A small image classifier, trained from scratch.
Data: trained on photos of arthropod specimens (BIOSCAN-5M), 62.0 epochs.
Rows from block 9 of a small image classifier, named by matrix and row number. Each number is 500 + 50 x the weight over its row's rms, rounded and kept within 0 to 999. All counts start at 0. Numbers have three digits each.
Before each channel's rows are labels from the 100 images, of 14848, where the channel reaches its highest value: "responds to" is what is common among them. Only what is clearly more common there than usual is listed. The data: photos of arthropod specimens (BIOSCAN-5M).
# sq0: squeeze pointwise conv (model.blocks.9.sq.0.weight, 128x512x1x1), inputs 444-511

responds to: order Diptera
sq0.18:478466601561472549398523495529497434442481474519501427432540423483497532536521507488435434577547413476537490557608481538562512439435505579537483487529462419468507552485462495519545570577499528555510462546

responds to: order Hymenoptera
sq0.90:421491443500509431504506447446526540523518514582539495582586469425447423538519588479468513564423496462487484448577625418414518520450420573456531490552433530494524489431523543575375454552460508471534485506

responds to: order Diptera
sq0.106:497549482491424518540476467631480574506484561470485496515593562515473465547450526479488505363512532410576537513522435569491516446508505465549477484491521575568436578499451555521419450522442492523544499445

responds to: order Coleoptera
sq0.127:526559517560491473491535620475529438519453498483517468582460485576466407503562468517561581554485456555472496448545511489508448528481553437534439535487566510446603458494458579619534579421541370552495523538

responds to: order Diptera
sq0.26:462451493554516477628474465488467458476450586508489550541474511486374436460513514474473451375593498512526494468524448562442518512584473536482486482567473564551538479532538579405539549519572494439409517470

responds to: order Hymenoptera
sq0.114:478475495509532469535586578444448507568469540545491523508524445541493437465482395521506522492470425497475556427493540514607452397516587551514523528501503500560495546453437460503504572453569524602535474542

responds to: order Lepidoptera
sq0.45:389597511510541521497513548558549555508500487475539519445393597466413524430488552483534474496539420521534543427426468515526621524487389471505534474476538473550487468445499494552591436433553469468605420474

responds to: order Hymenoptera
sq0.99:603468458471485536423481476475535438520508472402492548520477498489431579388504467562540510511545437527509478489478442486511521555427533551424560503488485579487517480447471497515510440427432479524508483524

responds to: order Diptera
sq0.63:492483495485525516515571617510578503615491554541408572484553526578499493508468468556539491455523555545502552480571466483527430575477509536532456628576488520552505411502519568482538444505497524498531495484

responds to: order Diptera
sq0.30:481499535477552532414409435474503492586519573473480421454465412417429466519482478490494392503515438544511554581613529461482377536524507482470409481599568539544491400504481525470512438529497507520501396512

responds to: order Hymenoptera
sq0.50:516494369489496449418500446514485586518473514582541474465480445545379427507555449552490530493435465423536551489598476477546518511497502476462531492558467548447596458530504522419489556470473464471524421559

responds to: order Coleoptera; family Coccinellidae
sq0.7:522558530507525375504482501481419520545580517419533366484522396579522498571497604504417436532422511518546579491543485522550526522543506494594517641446462420514524566441555514529570497408512455496476431434

responds to: order Diptera
sq0.85:441530528525456531482459411557523494532563527639553423487482474603510511448429492448506410570382522490532464472486527466381446475578556524509551473472435487487485473459369542544513541611470518548536465468

responds to: order Diptera
sq0.22:453509411487442550556436505471443465472471475490570500568489484475507480539456582428461504457459455506536504456487499482613478534469511497432477451524441517454379477492561540467489401468441397529445559534

responds to: order Hymenoptera; family Trichogrammatidae
sq0.13:553464493536499503514516544427418520498476559563496477525466547442541531530557502420450572495433562393479484554612592507578483485475500437499549482498515488508489457519550548511491558455442585489413549439

responds to: order Diptera
sq0.69:521507469395641406531450547545592470465534564429464514465551469500430534480444527564507567485516478602501567521535545476470570417544434403516456412516537453473443591577424546529473528541497501509485474551

responds to: order Hemiptera; class Arachnida
sq0.21:481514457455526495507538490368525579471502500461476436473521517489530403459552428479526521528501566434529531528483391498541482491472528571540539457613439523430542553395550389378568451428494541417471537531

responds to: order Hymenoptera
sq0.23:469508498451521493509516483528427418492513532522520516424528477455408528474542560554455477476598556459513543532587556463507430533551581442492632556465501577493463485557496478589450599470442499488557494461

responds to: order Coleoptera
sq0.84:524444534672417486480512498591534507532509510443517581480532464469547508521534481526449526563501501475578459477421553571468453517460492530417454535516475514532515445518475495569519515454486463457479540575

responds to: order Hymenoptera; class Arachnida
sq0.31:546552542448499577458478571535471511434524563460561437492493571527469558519541483523431514590457542488441527598534492501518510477491481462378514568531513516491410464466548518466447564452535446452459340539

responds to: order Diptera
sq0.46:516468533514490494444564473466513474477357447470535523475520350444534546449432500454493573501482515512537506509570513604369512444579557533566525544433571473435575517355527469402552561574480433505436564563

responds to: order Lepidoptera
sq0.119:532556502522522515466485521441484553437535546581415485478497494543489403485532465501505525410449560376463422491459394513516439461458457517533484444567436529397434507495530495527596499515481548534500408532

responds to: order Diptera
sq0.118:571419414551461496521487495478538469408490570404520472440472453517551569498557573415499528534565529498486463523545441484514486528538397470568478354478523534628494528506549548528525517547546502472492526479

responds to: order Diptera
sq0.123:491409511526535569399565526510463419464492457566423486524469507519544448511434476570484534548527477419545463503502477487472450510580613528488528481382492540526519505512527425556376489478464506578521543512

responds to: order Diptera
sq0.39:560507558464530526526514486589467572550505532481497483508514491404562525461421560581565474464459473584452591496535494448515567531503387567555489454544502562484509546581490444400551440545496557495495446569

responds to: order Diptera
sq0.32:517508472553508497536502453490557505549483521508504445530563434394497512517497481502428439567584453489533491609529517606475545492532502526514584450413435498473593446543553492500561400574573458511526502451

responds to: order Hemiptera
sq0.14:518498513474530495535492493509530481398508546475529570480546477550526510490380515625422542471598458541520511603415492519547425551429551477474539515523428523460499426411501541493468504568495502547533453463

responds to: order Hemiptera
sq0.47:513522472425478507512439591450483462509446516414422635545551561618548519552430550446582493379466466518446493572410406527530494603505540394530504517479531516538423522460469550448533537501494537552560482485

responds to: order Hemiptera
sq0.95:506488471487442443489471521313575498459506406528386476400427523462462517475503401507490418486502561490539445578580554531576515450528553432525426498505561507479481440623521488398509566493444434447567473568

responds to: order Diptera
sq0.72:456428386513518521542444532520495473492481421461485475561501404514486563548471527531525506462590519547542602513455446513471460521452431462548439425529561452499410469504533451461601586547440503483441600398

responds to: order Diptera
sq0.67:542473530474468514566512539505525444537616395560475571459522449516400496562440486476497485508526487502473481498473552381504475518480471471539515548409410529584500568534545466569570352594512538488530459533

responds to: order Diptera
sq0.78:498529538363448493486516492558483523535536490344426336538512601492471444492521469476480447466485542504519536507513432513569508539473568454466488508498515542391508500594424481469483503552534597515609505470

responds to: order Hymenoptera
sq0.17:483561543477476490556493434428433518554511539459547563448518533489544562520496451506443563451509543434549554521442548449555449539508538405483538496518554423594465536499503501494500453542503505427555564533