From a checkpoint of a small image classifier: 11800 steps.
Rows from block 5 of a small image classifier, named by matrix and row number. Rows with one number belong to one channel. Each number is 200 + 20 x the weight over its row's rms, rounded and kept within 0 to 999. All counts start at 0. After the name is the row's rms in percent of the matrix's.
After each channel's rows are labels from the 100 images, of 14848, where the channel reaches its highest value: "patch colour" is the nearest of a few named colours to the mean colour under the peak. Only what is clearly more common there than usual is listed. The data: photos of arthropod specimens (BIOSCAN-5M). In brackets: how many of the 100.
# sq0: squeeze pointwise conv (model.blocks.5.sq.0.weight, 64x256x1x1), inputs 0-255
# e10: expand pointwise conv (model.blocks.5.e1.0.weight, 128x64x1x1, transposed), outputs 0-127
# e30: expand 3x3 conv (model.blocks.5.e3.0.weight, 128x64x3x3, transposed, each kernel summed), outputs 0-127

sq0.41,105,203,205,198,240,230,199,176,217,225,183,223,206,237,203,213,215,216,235,200,182,203,213,203,208,174,210,225,181,204,185,200,220,223,211,148,218,176,198,182,205,219,215,207,227,197,202,227,196,175,180,194,188,223,175,215,210,208,194,215,198,250,186,166,210,175,176,155,236,204,210,183,212,144,206,205,188,217,232,173,199,213,199,210,213,182,196,184,172,190,201,228,195,219,189,164,184,198,223,196,207,181,237,197,203,251,216,180,189,208,176,218,218,195,215,224,226,186,156,208,194,178,211,276,201,193,178,172,186,189,205,212,177,209,219,192,207,234,186,165,219,177,197,210,190,205,198,199,206,207,194,157,199,194,224,193,213,210,198,187,184,200,195,213,212,245,187,224,228,230,192,201,207,178,205,165,168,204,220,180,166,196,221,220,203,175,196,232,195,224,200,209,200,205,220,211,201,173,182,255,231,193,209,190,211,194,194,213,246,181,183,214,194,178,214,188,194,208,168,189,200,195,181,199,207,210,165,188,181,205,197,237,215,235,214,212,195,207,204,193,199,177,166,211,181,189,171,172,212,169,201,212,214,189,195,206,183
e10.41,115,184,233,192,213,194,173,201,218,201,213,208,203,195,151,203,224,180,188,197,156,215,193,271,179,193,209,189,182,173,222,188,194,203,208,181,243,229,205,185,220,233,210,190,221,200,207,176,225,187,147,190,195,211,198,189,202,199,186,177,171,201,207,202,185,170,197,155,188,209,216,202,212,206,206,205,197,194,183,229,215,198,170,207,213,201,180,198,220,204,253,219,165,206,189,235,216,202,147,186,207,196,206,205,190,190,235,173,190,214,164,200,193,186,203,195,193,177,186,221,195,223,202,198,185,177,212,210,218
e30.41,100,188,175,219,225,189,218,190,198,222,224,210,202,198,227,226,200,168,174,222,151,223,202,201,197,232,176,231,200,187,149,231,202,198,251,199,215,190,244,201,185,228,183,192,190,208,209,196,213,244,182,199,216,197,192,211,209,187,188,207,220,187,223,196,182,218,173,213,191,207,191,218,215,210,221,193,179,263,226,189,232,196,215,210,203,209,217,216,214,215,189,178,215,212,189,188,235,195,205,194,210,214,197,187,188,161,157,167,182,215,195,194,175,200,161,212,205,221,208,210,190,189,195,203,179,212,165,196,200
patch colour: grey (53)

sq0.1,109,213,180,202,186,218,199,205,235,161,200,192,237,220,192,169,199,188,189,231,204,219,191,184,205,211,183,199,177,191,203,160,193,188,214,175,194,163,148,209,211,203,205,186,184,190,183,193,196,223,178,195,203,199,206,195,201,176,225,214,215,232,177,197,179,221,150,209,181,199,192,195,215,195,191,217,174,195,177,199,181,179,148,163,191,147,172,210,217,229,223,139,194,192,177,200,191,219,225,208,187,210,231,199,213,210,247,201,214,223,169,200,177,212,215,240,221,222,191,203,201,183,235,199,221,203,221,201,191,212,198,196,228,211,178,195,219,204,178,203,225,216,173,214,220,203,181,170,235,198,206,233,194,198,214,219,231,218,223,217,210,194,203,196,193,223,205,231,218,169,178,209,189,202,225,179,209,204,185,183,201,209,244,194,203,186,200,185,155,204,181,196,219,192,230,231,204,204,166,203,202,192,206,201,210,189,237,197,238,207,188,203,173,207,202,198,203,189,213,216,197,197,190,171,209,191,173,218,214,219,173,159,212,127,213,190,233,187,197,180,199,188,181,174,197,195,186,219,214,208,209,237,178,179,187,217,227
e10.1,099,224,228,212,203,232,174,174,264,180,196,167,193,181,193,220,196,206,213,216,198,180,219,175,198,193,202,174,190,216,203,187,187,220,192,148,186,200,205,245,208,194,219,190,214,209,192,216,200,211,148,221,177,219,220,192,199,175,226,204,184,150,190,215,196,210,170,181,220,206,195,196,192,189,240,187,157,205,217,218,181,228,220,201,201,220,203,209,168,197,154,211,200,229,207,230,208,251,178,207,211,209,208,200,225,205,208,177,176,185,205,186,211,189,212,172,175,191,199,204,193,209,193,211,210,186,205,216,195
e30.1,108,224,193,181,183,201,200,212,188,179,201,218,205,186,179,218,211,183,220,188,195,214,243,174,185,242,252,190,249,169,206,175,216,195,185,212,207,190,192,198,219,221,220,250,196,210,202,204,201,222,185,224,181,204,199,214,215,235,208,173,181,201,205,223,197,188,201,201,210,190,230,202,194,208,209,228,228,187,244,199,166,193,178,227,198,212,194,205,196,211,194,178,178,213,193,218,194,221,173,217,151,195,200,208,201,250,198,208,245,221,200,181,177,165,212,200,209,198,189,198,159,211,227,194,203,206,181,161,215
patch colour: brown (43); black (34)

sq0.58,099,186,207,186,174,191,178,182,181,194,198,206,197,199,215,214,217,206,202,216,198,208,186,206,191,166,185,187,252,158,177,166,226,196,178,183,234,224,156,188,210,184,192,217,225,237,206,175,173,201,187,190,187,193,187,203,230,177,188,212,227,164,193,219,211,181,192,187,197,188,224,199,229,206,211,200,192,196,215,202,207,193,222,192,171,222,189,202,203,251,206,195,159,158,212,213,174,220,218,198,197,201,199,216,175,192,214,214,206,219,198,153,189,227,152,193,211,218,224,212,213,233,229,180,223,195,210,179,223,211,213,187,215,198,200,211,191,199,199,196,223,189,227,222,197,208,185,226,204,206,200,184,205,175,153,140,168,198,186,202,200,183,165,180,221,194,209,222,211,217,217,194,211,217,203,213,166,182,188,210,218,223,199,167,203,211,241,264,171,198,233,181,191,207,212,203,237,215,201,215,216,205,218,167,223,183,224,217,210,190,201,199,202,198,197,234,241,189,228,182,173,179,191,221,220,187,179,200,206,187,192,196,159,194,178,216,176,206,185,198,191,222,202,226,182,210,214,180,221,247,236,219,199,203,229,207,206
e10.58,097,150,230,220,191,199,209,176,212,170,211,227,177,205,179,240,199,216,197,206,196,200,197,206,190,204,182,184,209,215,194,226,191,220,193,222,201,213,194,229,193,167,204,191,173,202,207,194,172,236,184,210,199,203,162,198,164,184,183,162,236,195,194,207,200,200,195,187,173,203,182,174,201,162,192,204,226,178,190,192,210,181,215,195,224,178,184,223,183,171,219,235,237,200,185,218,207,173,176,194,196,203,154,164,216,207,180,180,163,198,192,184,187,217,217,178,182,209,188,223,217,217,212,165,194,174,213,246,224
e30.58,098,168,213,204,216,201,221,221,190,175,207,197,153,176,207,206,215,212,191,154,159,192,246,224,201,186,219,203,232,197,220,174,179,215,193,204,176,193,150,192,184,211,203,215,180,186,184,189,214,187,211,175,193,196,167,212,203,213,230,219,208,187,207,183,210,186,190,172,188,219,190,177,192,212,223,217,223,187,168,193,206,220,210,209,214,252,220,223,206,213,196,222,184,188,223,213,157,208,171,208,202,219,227,173,168,201,213,216,189,180,217,212,196,184,160,211,202,211,188,235,177,223,225,183,199,181,166,205,213
patch colour: brown (54)

sq0.2,096,212,191,194,171,183,218,215,211,192,201,197,206,189,191,196,203,207,174,200,192,185,211,213,230,194,199,189,223,218,193,216,220,200,200,213,201,180,217,215,206,193,216,196,182,183,200,165,180,195,170,189,225,216,197,182,199,182,185,219,203,235,167,219,175,199,162,207,178,190,168,210,194,165,218,176,171,202,201,151,189,200,213,208,213,182,222,209,194,202,170,206,220,198,221,212,192,223,176,211,202,211,236,203,221,179,215,172,175,192,209,214,236,184,214,216,232,222,219,223,193,196,220,229,216,189,195,190,210,186,202,155,178,191,207,185,188,206,208,237,236,202,170,214,205,150,191,203,188,179,159,221,175,199,199,211,240,220,213,157,176,217,199,197,206,217,181,171,229,211,221,190,192,186,185,174,202,224,189,230,193,177,202,164,220,156,188,198,215,205,196,195,192,163,202,184,185,178,205,204,215,200,190,196,170,187,226,222,217,211,195,211,178,216,192,175,196,168,157,187,211,192,212,153,169,244,189,163,217,153,227,204,221,193,181,209,175,208,189,223,178,218,241,193,225,169,195,185,225,148,246,186,212,211,210,210,214
e10.2,101,188,209,226,224,173,154,185,182,171,192,159,178,212,197,207,212,209,194,197,129,215,200,188,190,190,202,192,185,210,173,168,207,178,178,187,178,207,213,246,190,235,188,195,216,210,158,188,212,220,180,161,182,195,204,213,175,250,173,194,189,179,168,195,208,214,219,179,202,199,203,179,196,223,169,183,151,183,198,199,162,223,210,210,182,204,214,201,187,213,186,218,199,218,198,207,179,193,188,187,164,209,190,171,193,183,192,223,209,195,174,188,213,198,212,192,207,203,189,208,208,174,206,200,167,189,219,170,201
e30.2,101,200,193,177,176,201,170,188,203,184,157,227,212,214,188,167,216,176,182,207,171,182,197,175,205,194,181,193,153,177,199,217,178,186,225,175,177,193,206,210,181,228,192,167,182,209,196,195,218,220,175,187,190,173,162,220,198,187,204,205,179,189,195,167,203,198,179,226,198,209,191,168,209,192,196,199,195,188,200,187,175,178,176,198,175,125,204,203,167,239,210,214,162,241,191,217,199,189,208,181,198,221,210,204,163,203,195,208,178,213,231,195,189,227,171,185,202,232,191,214,190,180,198,173,203,227,207,213,196
patch colour: grey (39)

sq0.6,097,197,206,201,206,171,224,179,201,184,216,208,184,191,214,185,202,193,198,200,217,169,196,215,215,207,196,188,204,164,175,210,205,239,195,202,200,177,198,206,216,197,202,197,196,166,206,214,223,213,143,197,205,212,201,195,216,217,217,209,221,173,173,155,192,189,200,214,222,234,214,215,253,249,213,176,220,202,239,233,187,201,186,228,224,185,177,212,237,211,217,166,187,171,188,208,173,216,228,190,203,188,176,192,183,163,210,186,200,177,207,209,205,230,207,182,211,202,180,230,209,205,197,176,201,197,207,200,176,248,164,191,181,217,199,191,167,210,205,218,205,203,196,224,227,214,190,192,206,178,206,157,225,207,211,218,205,204,171,185,219,186,180,232,140,184,235,208,216,204,182,175,199,224,208,204,237,203,210,206,202,196,162,217,201,203,208,220,212,237,198,192,206,212,181,232,186,189,207,203,193,211,173,194,181,206,241,225,202,174,164,199,167,210,207,210,191,172,215,224,183,220,229,194,227,217,176,199,254,175,211,204,184,214,199,221,206,195,195,216,220,223,202,175,227,223,212,223,208,194,235,245,193,189,246,175,189
e10.6,104,195,170,199,216,201,218,149,198,208,175,207,207,165,210,174,203,168,182,200,145,190,175,190,196,190,143,206,177,171,189,194,210,215,163,182,211,224,197,202,207,216,202,196,192,210,217,191,191,161,203,196,219,206,195,211,196,206,229,186,209,209,208,195,161,213,181,197,199,184,173,175,185,152,222,195,174,186,197,218,211,214,200,201,194,197,211,221,226,207,189,204,204,203,200,220,207,231,214,211,162,202,204,179,213,190,240,205,184,166,170,199,169,189,172,182,184,220,185,237,187,208,176,166,219,155,183,187,187
e30.6,087,211,221,242,227,199,200,206,206,214,191,169,207,202,204,219,192,177,179,198,223,173,217,203,206,204,199,211,175,227,259,203,183,197,198,193,205,211,237,217,157,167,220,163,190,210,211,187,234,200,212,201,215,214,212,203,195,220,217,205,180,172,170,227,197,207,223,204,225,224,212,224,218,221,205,216,212,201,233,208,168,166,191,180,205,190,198,204,209,169,180,180,239,211,183,197,199,192,218,213,208,222,184,156,191,146,201,207,199,192,230,220,178,149,181,221,181,210,186,202,191,190,202,163,182,212,186,190,196
patch colour: brown (46); grey (33)

sq0.33,113,204,213,151,180,195,188,214,167,212,234,214,185,183,171,216,191,212,202,196,174,213,190,188,198,190,207,201,202,189,213,208,160,214,182,192,185,231,194,199,232,194,202,211,211,216,224,193,187,196,164,231,202,160,223,218,206,198,219,219,221,207,228,185,158,197,198,223,210,213,174,178,218,209,176,202,183,195,192,175,229,172,188,182,170,212,185,199,218,208,194,196,211,193,176,198,200,182,197,213,196,206,171,190,175,198,194,185,215,194,202,213,191,222,217,178,165,232,171,198,191,191,199,179,178,172,218,223,177,176,181,190,178,191,191,223,225,200,135,216,235,228,194,203,213,218,193,219,198,175,211,204,180,220,229,190,183,180,191,226,196,168,193,225,187,217,185,209,176,183,210,175,213,214,179,150,183,166,204,213,233,206,191,218,225,195,196,210,207,180,186,200,200,204,213,194,223,215,225,191,195,221,234,192,156,199,208,215,160,162,204,212,209,178,197,253,210,164,175,171,207,190,179,201,219,147,203,189,169,220,225,219,161,234,154,180,195,215,209,211,228,212,190,157,203,228,206,225,192,199,189,231,206,194,229,190,197
e10.33,106,205,187,213,206,201,172,176,216,217,197,196,167,179,183,181,173,155,202,204,198,173,198,200,185,172,213,228,166,223,159,222,181,207,185,218,183,210,209,187,170,170,228,174,209,191,204,218,192,222,226,218,191,191,210,177,180,183,200,201,210,159,193,191,201,196,228,224,200,185,234,173,218,198,196,211,195,186,197,180,184,176,223,213,220,196,203,203,182,173,184,192,162,186,205,221,151,176,187,161,204,159,196,191,207,201,187,166,163,206,177,201,184,176,189,191,155,195,184,209,171,211,218,181,216,184,206,205,240
e30.33,110,169,161,206,157,202,215,186,220,194,215,210,163,180,175,162,212,218,184,182,190,178,206,221,233,171,215,172,194,201,199,207,200,227,191,246,180,162,182,210,202,192,196,181,180,224,230,169,202,220,160,189,144,189,204,178,185,179,185,201,210,228,182,193,217,199,202,198,181,166,200,198,216,208,167,215,208,214,229,191,214,178,192,204,204,190,176,223,223,175,184,166,199,196,198,169,204,234,244,228,205,186,209,186,221,186,191,173,209,209,190,200,232,203,211,175,205,222,185,213,225,204,202,191,215,209,194,208,182
patch colour: grey (60)

sq0.21,098,145,161,161,165,206,204,182,175,207,173,203,186,169,162,165,195,204,230,237,230,221,189,194,196,212,201,198,211,164,227,198,150,196,193,179,187,169,178,205,205,199,171,142,189,172,166,184,207,222,223,212,212,199,178,199,177,199,198,175,210,214,155,216,171,232,210,210,206,198,193,202,174,226,166,176,166,170,213,216,192,172,189,199,182,222,206,202,230,182,228,172,201,195,221,204,168,155,241,191,194,183,149,185,194,193,207,206,221,207,205,201,199,180,204,207,186,192,180,193,180,220,192,203,212,214,201,217,204,216,199,199,148,212,178,195,220,202,222,178,222,217,176,215,191,198,185,204,182,211,198,198,209,195,181,184,182,201,188,180,215,185,193,183,180,192,204,210,226,209,222,235,156,241,210,191,209,170,205,223,216,178,137,191,164,207,194,218,192,216,209,174,223,189,215,208,231,187,214,165,172,201,212,198,181,201,197,188,201,192,217,192,166,212,213,224,184,211,189,201,201,187,214,203,201,212,189,167,225,185,225,214,213,220,197,200,220,199,189,213,227,212,217,201,209,214,221,215,187,213,185,208,184,175,212,212,177
e10.21,091,213,172,187,196,224,193,184,208,237,203,192,233,171,205,172,179,189,225,200,169,202,235,201,200,201,192,167,187,197,206,224,171,192,186,217,179,171,191,197,206,206,192,187,213,170,207,204,189,206,198,209,212,207,204,236,195,190,179,191,204,153,216,189,180,214,172,195,158,200,203,229,206,178,224,152,141,191,201,213,223,225,223,178,208,219,249,220,245,193,216,210,184,184,203,194,180,196,218,176,194,190,207,197,218,189,191,205,238,199,196,156,190,200,200,206,155,208,206,234,215,217,214,206,178,195,188,203,226
e30.21,100,179,186,191,215,212,194,195,220,198,236,180,187,186,193,189,200,214,195,190,194,227,215,209,216,175,192,156,222,215,172,211,212,219,197,246,188,177,239,166,208,211,197,168,187,197,251,191,181,216,140,204,208,207,199,182,217,182,194,217,182,197,180,206,177,205,206,225,189,190,216,206,208,211,166,207,228,219,222,219,176,193,202,214,192,196,190,178,179,223,205,187,212,171,165,196,201,179,188,201,248,196,182,203,205,191,184,181,175,178,180,202,207,194,212,229,197,191,198,178,196,175,244,223,180,176,247,206,158
patch colour: grey (51); brown (43)

sq0.62,110,227,181,212,198,204,191,198,190,226,182,174,225,205,211,192,225,197,191,200,209,211,202,223,173,207,199,158,205,187,198,210,215,218,212,177,190,184,160,170,199,178,209,215,235,185,182,182,204,179,209,195,193,201,207,178,218,161,176,206,172,204,176,241,218,210,225,183,170,197,212,168,209,191,195,210,230,215,197,193,210,184,198,187,185,194,210,193,217,210,208,191,209,196,213,201,170,217,205,165,183,169,210,217,217,194,218,214,147,170,166,155,212,240,166,179,209,183,228,227,198,239,238,206,220,233,195,211,193,176,186,185,213,212,151,196,203,169,204,183,216,185,201,206,194,173,173,211,219,212,198,195,186,215,232,172,206,211,172,176,184,183,164,160,230,213,196,211,206,188,169,178,203,203,242,159,221,198,165,192,180,224,213,190,184,200,206,190,204,181,234,189,219,182,192,142,201,205,187,246,193,195,193,189,215,163,204,194,227,188,206,209,212,185,195,228,201,215,198,189,188,208,216,206,168,172,194,178,193,191,214,203,173,159,156,200,189,190,164,159,201,215,213,202,217,220,224,212,211,210,226,182,209,198,240,200,205
e10.62,092,190,191,194,200,192,213,179,194,238,227,224,179,202,207,174,246,217,202,197,189,200,225,204,231,218,197,213,206,200,160,242,189,222,227,188,208,219,207,190,216,196,215,216,164,212,167,232,171,191,185,179,183,196,222,212,224,193,161,216,251,187,170,216,152,190,205,223,226,239,210,228,198,208,202,188,216,214,186,184,194,175,211,210,154,200,182,186,189,176,198,228,240,205,164,196,198,219,209,190,190,194,208,196,224,201,198,200,246,200,215,211,212,206,214,191,231,199,195,221,190,213,219,221,174,209,211,179,210
e30.62,106,203,232,180,225,211,172,214,200,166,209,200,223,187,189,187,203,206,185,213,187,163,218,216,189,199,233,151,194,204,205,185,204,202,200,197,198,194,233,204,232,202,179,224,198,193,230,234,186,229,212,172,193,235,208,171,204,211,191,242,223,203,206,178,248,186,203,199,202,237,242,200,226,202,197,213,174,205,209,221,226,184,214,193,216,179,197,211,214,200,208,171,167,199,200,202,183,229,176,214,203,198,182,190,195,248,211,175,227,186,195,190,232,198,212,208,190,175,185,234,161,164,183,186,207,165,178,186,202
patch colour: brown (60)

sq0.42,105,177,165,199,185,195,203,184,214,192,191,208,199,193,217,157,226,187,197,150,202,192,161,198,201,203,194,210,233,236,188,182,210,171,189,196,196,173,206,196,181,195,180,177,184,173,150,174,204,196,191,210,178,218,206,183,192,196,246,219,168,205,216,198,171,151,220,176,201,201,167,191,187,181,181,200,209,203,160,194,162,195,181,240,186,225,161,206,205,201,197,194,196,175,190,197,205,233,208,227,252,168,214,216,216,221,209,199,183,217,170,215,211,194,221,221,187,183,182,187,202,224,227,234,215,210,243,210,226,209,176,205,179,184,220,216,199,209,206,211,201,201,206,201,204,180,206,191,164,173,202,201,198,239,187,190,214,220,165,208,192,204,204,197,184,202,190,187,217,215,174,168,176,190,185,212,226,193,178,195,186,188,234,202,161,209,199,194,213,212,195,188,216,210,194,220,184,177,210,209,232,189,217,202,193,194,190,203,181,160,221,166,186,202,196,154,223,198,161,186,170,177,185,140,180,229,189,183,198,205,194,207,176,214,197,219,161,196,224,203,180,189,219,206,189,210,180,192,235,226,207,174,172,229,215,220,227
e10.42,099,202,202,203,177,203,198,172,184,209,206,229,201,157,222,216,186,195,226,201,235,205,172,210,170,184,229,193,153,191,179,194,175,192,218,232,189,185,186,219,223,213,182,202,178,199,201,212,215,213,228,182,250,225,214,159,170,159,181,184,217,206,201,228,224,199,228,191,226,201,188,205,189,227,191,192,190,174,173,194,234,193,198,208,219,221,219,181,214,190,197,205,174,237,200,167,206,206,200,189,183,223,186,186,206,195,185,201,199,175,196,147,191,185,199,198,193,189,181,172,221,192,213,220,191,209,150,233,208
e30.42,101,202,205,211,181,204,167,190,157,164,185,198,185,227,166,219,167,202,184,203,165,187,209,185,172,169,229,218,178,176,201,188,209,229,204,161,173,203,198,168,198,150,204,196,211,220,189,202,233,204,215,218,170,197,254,208,228,224,195,185,228,214,208,195,179,173,168,210,195,186,197,224,195,179,181,159,190,205,230,215,235,179,219,202,194,215,177,203,187,179,229,190,198,187,203,204,217,194,186,180,203,228,175,211,186,208,217,195,228,175,195,224,199,202,211,213,220,212,206,212,213,205,193,181,173,240,187,206,193
patch colour: grey (31)

sq0.24,099,204,203,199,203,178,204,189,198,250,220,146,208,206,173,203,220,197,205,202,203,207,184,219,194,154,201,188,171,182,226,168,184,198,205,192,197,197,194,184,180,196,215,215,224,219,185,175,183,184,197,186,192,203,197,186,159,184,200,199,171,244,152,206,179,188,236,170,186,188,194,155,232,199,186,191,178,183,196,195,210,178,187,207,191,196,202,202,189,182,194,197,178,195,205,158,193,192,184,214,189,237,223,213,173,228,214,217,202,220,192,205,220,230,185,200,195,195,210,189,203,217,235,222,210,231,218,182,173,203,208,241,222,192,200,195,205,181,203,225,189,174,213,215,226,209,204,190,223,218,184,197,152,180,179,210,197,194,192,135,228,187,209,231,184,193,189,175,201,172,181,188,211,223,213,146,206,197,181,196,186,221,193,200,194,214,188,212,205,162,156,205,215,226,230,217,188,228,192,199,201,234,227,163,239,187,205,222,203,207,217,188,207,192,174,215,173,170,216,213,191,187,157,201,130,182,182,188,221,200,168,194,207,197,214,187,209,188,215,191,224,240,215,202,200,199,187,204,177,227,212,201,223,213,183,218,206
e10.24,104,175,205,211,205,215,183,227,181,213,186,223,185,187,218,185,174,219,218,189,179,214,207,229,228,186,193,228,188,215,177,190,204,220,183,223,191,236,154,198,219,209,232,211,227,214,208,200,183,223,195,220,221,196,215,193,181,178,204,221,212,194,170,229,199,197,237,199,178,243,255,168,193,208,217,189,209,177,180,185,202,203,203,209,191,192,180,187,207,185,198,225,239,183,212,199,204,162,200,197,209,166,153,204,220,206,157,208,200,206,179,190,218,239,173,194,200,182,177,164,224,192,207,173,198,180,189,215,224
e30.24,094,176,202,195,196,203,191,193,179,215,229,195,222,204,184,207,200,218,224,190,233,204,245,197,189,188,217,171,200,240,225,198,214,205,243,231,212,181,183,183,193,210,206,174,220,220,183,199,169,205,209,219,185,216,180,200,195,218,191,202,199,233,177,203,220,202,221,160,246,235,176,182,172,225,185,175,200,204,194,225,204,203,164,173,166,238,233,180,180,168,167,184,201,207,198,225,185,224,196,209,211,205,212,211,199,217,250,210,191,205,211,199,224,182,233,211,225,171,209,208,185,192,203,200,246,198,208,190,198
patch colour: grey (43)

sq0.34,101,221,217,225,197,134,206,217,211,195,163,196,186,211,229,197,197,206,223,183,242,218,207,222,191,188,215,190,212,214,189,183,191,196,204,183,212,193,187,195,184,189,211,171,189,166,195,181,190,178,167,222,237,186,231,217,195,191,190,164,182,194,182,208,240,213,214,175,202,194,221,222,216,197,203,180,192,190,205,211,211,221,187,196,201,217,201,230,174,219,169,217,204,194,196,178,194,202,201,192,198,203,178,142,212,180,183,251,178,189,192,173,168,164,203,201,170,186,210,202,184,213,181,219,212,173,174,193,223,193,218,178,176,218,157,219,180,183,203,157,166,157,199,187,181,189,196,205,187,205,196,220,211,232,217,208,181,188,209,226,179,213,242,202,204,203,218,225,229,203,234,223,215,219,198,200,191,186,225,212,197,213,162,194,200,168,204,198,159,192,225,177,203,211,194,197,193,207,206,179,182,193,180,219,196,191,203,191,195,186,203,205,167,175,218,216,198,239,223,251,197,191,197,181,223,201,231,148,231,209,194,189,138,226,203,181,180,184,162,211,214,206,187,223,199,204,215,205,189,226,200,162,190,210,196,211,208
e10.34,103,187,192,167,182,211,190,154,187,216,196,232,198,210,200,161,190,208,207,235,179,183,242,212,187,209,148,218,218,193,193,166,183,219,204,224,213,187,198,203,210,195,229,143,202,176,223,203,187,205,179,178,187,198,189,201,211,201,207,203,179,231,235,201,206,182,181,163,204,171,209,192,203,211,213,206,209,208,178,211,198,197,195,191,180,167,212,175,192,220,229,172,210,197,178,192,221,239,224,224,184,195,210,216,190,185,160,198,222,204,198,229,190,190,236,204,217,195,205,200,197,210,218,209,192,237,211,141,185
e30.34,100,168,205,184,207,214,206,202,202,196,228,234,188,187,241,228,176,201,167,209,191,210,178,176,168,203,213,216,198,252,177,184,210,194,186,181,202,208,201,210,186,186,217,225,188,165,203,178,213,203,210,205,196,167,179,171,197,181,200,217,219,185,196,173,180,151,211,189,198,188,195,217,201,154,199,222,215,205,194,173,206,210,202,193,227,217,196,220,200,230,209,196,242,195,222,227,219,172,174,208,174,202,199,212,197,173,211,199,157,195,183,229,188,176,215,146,230,161,203,196,218,203,179,206,198,185,174,228,187
patch colour: grey (32)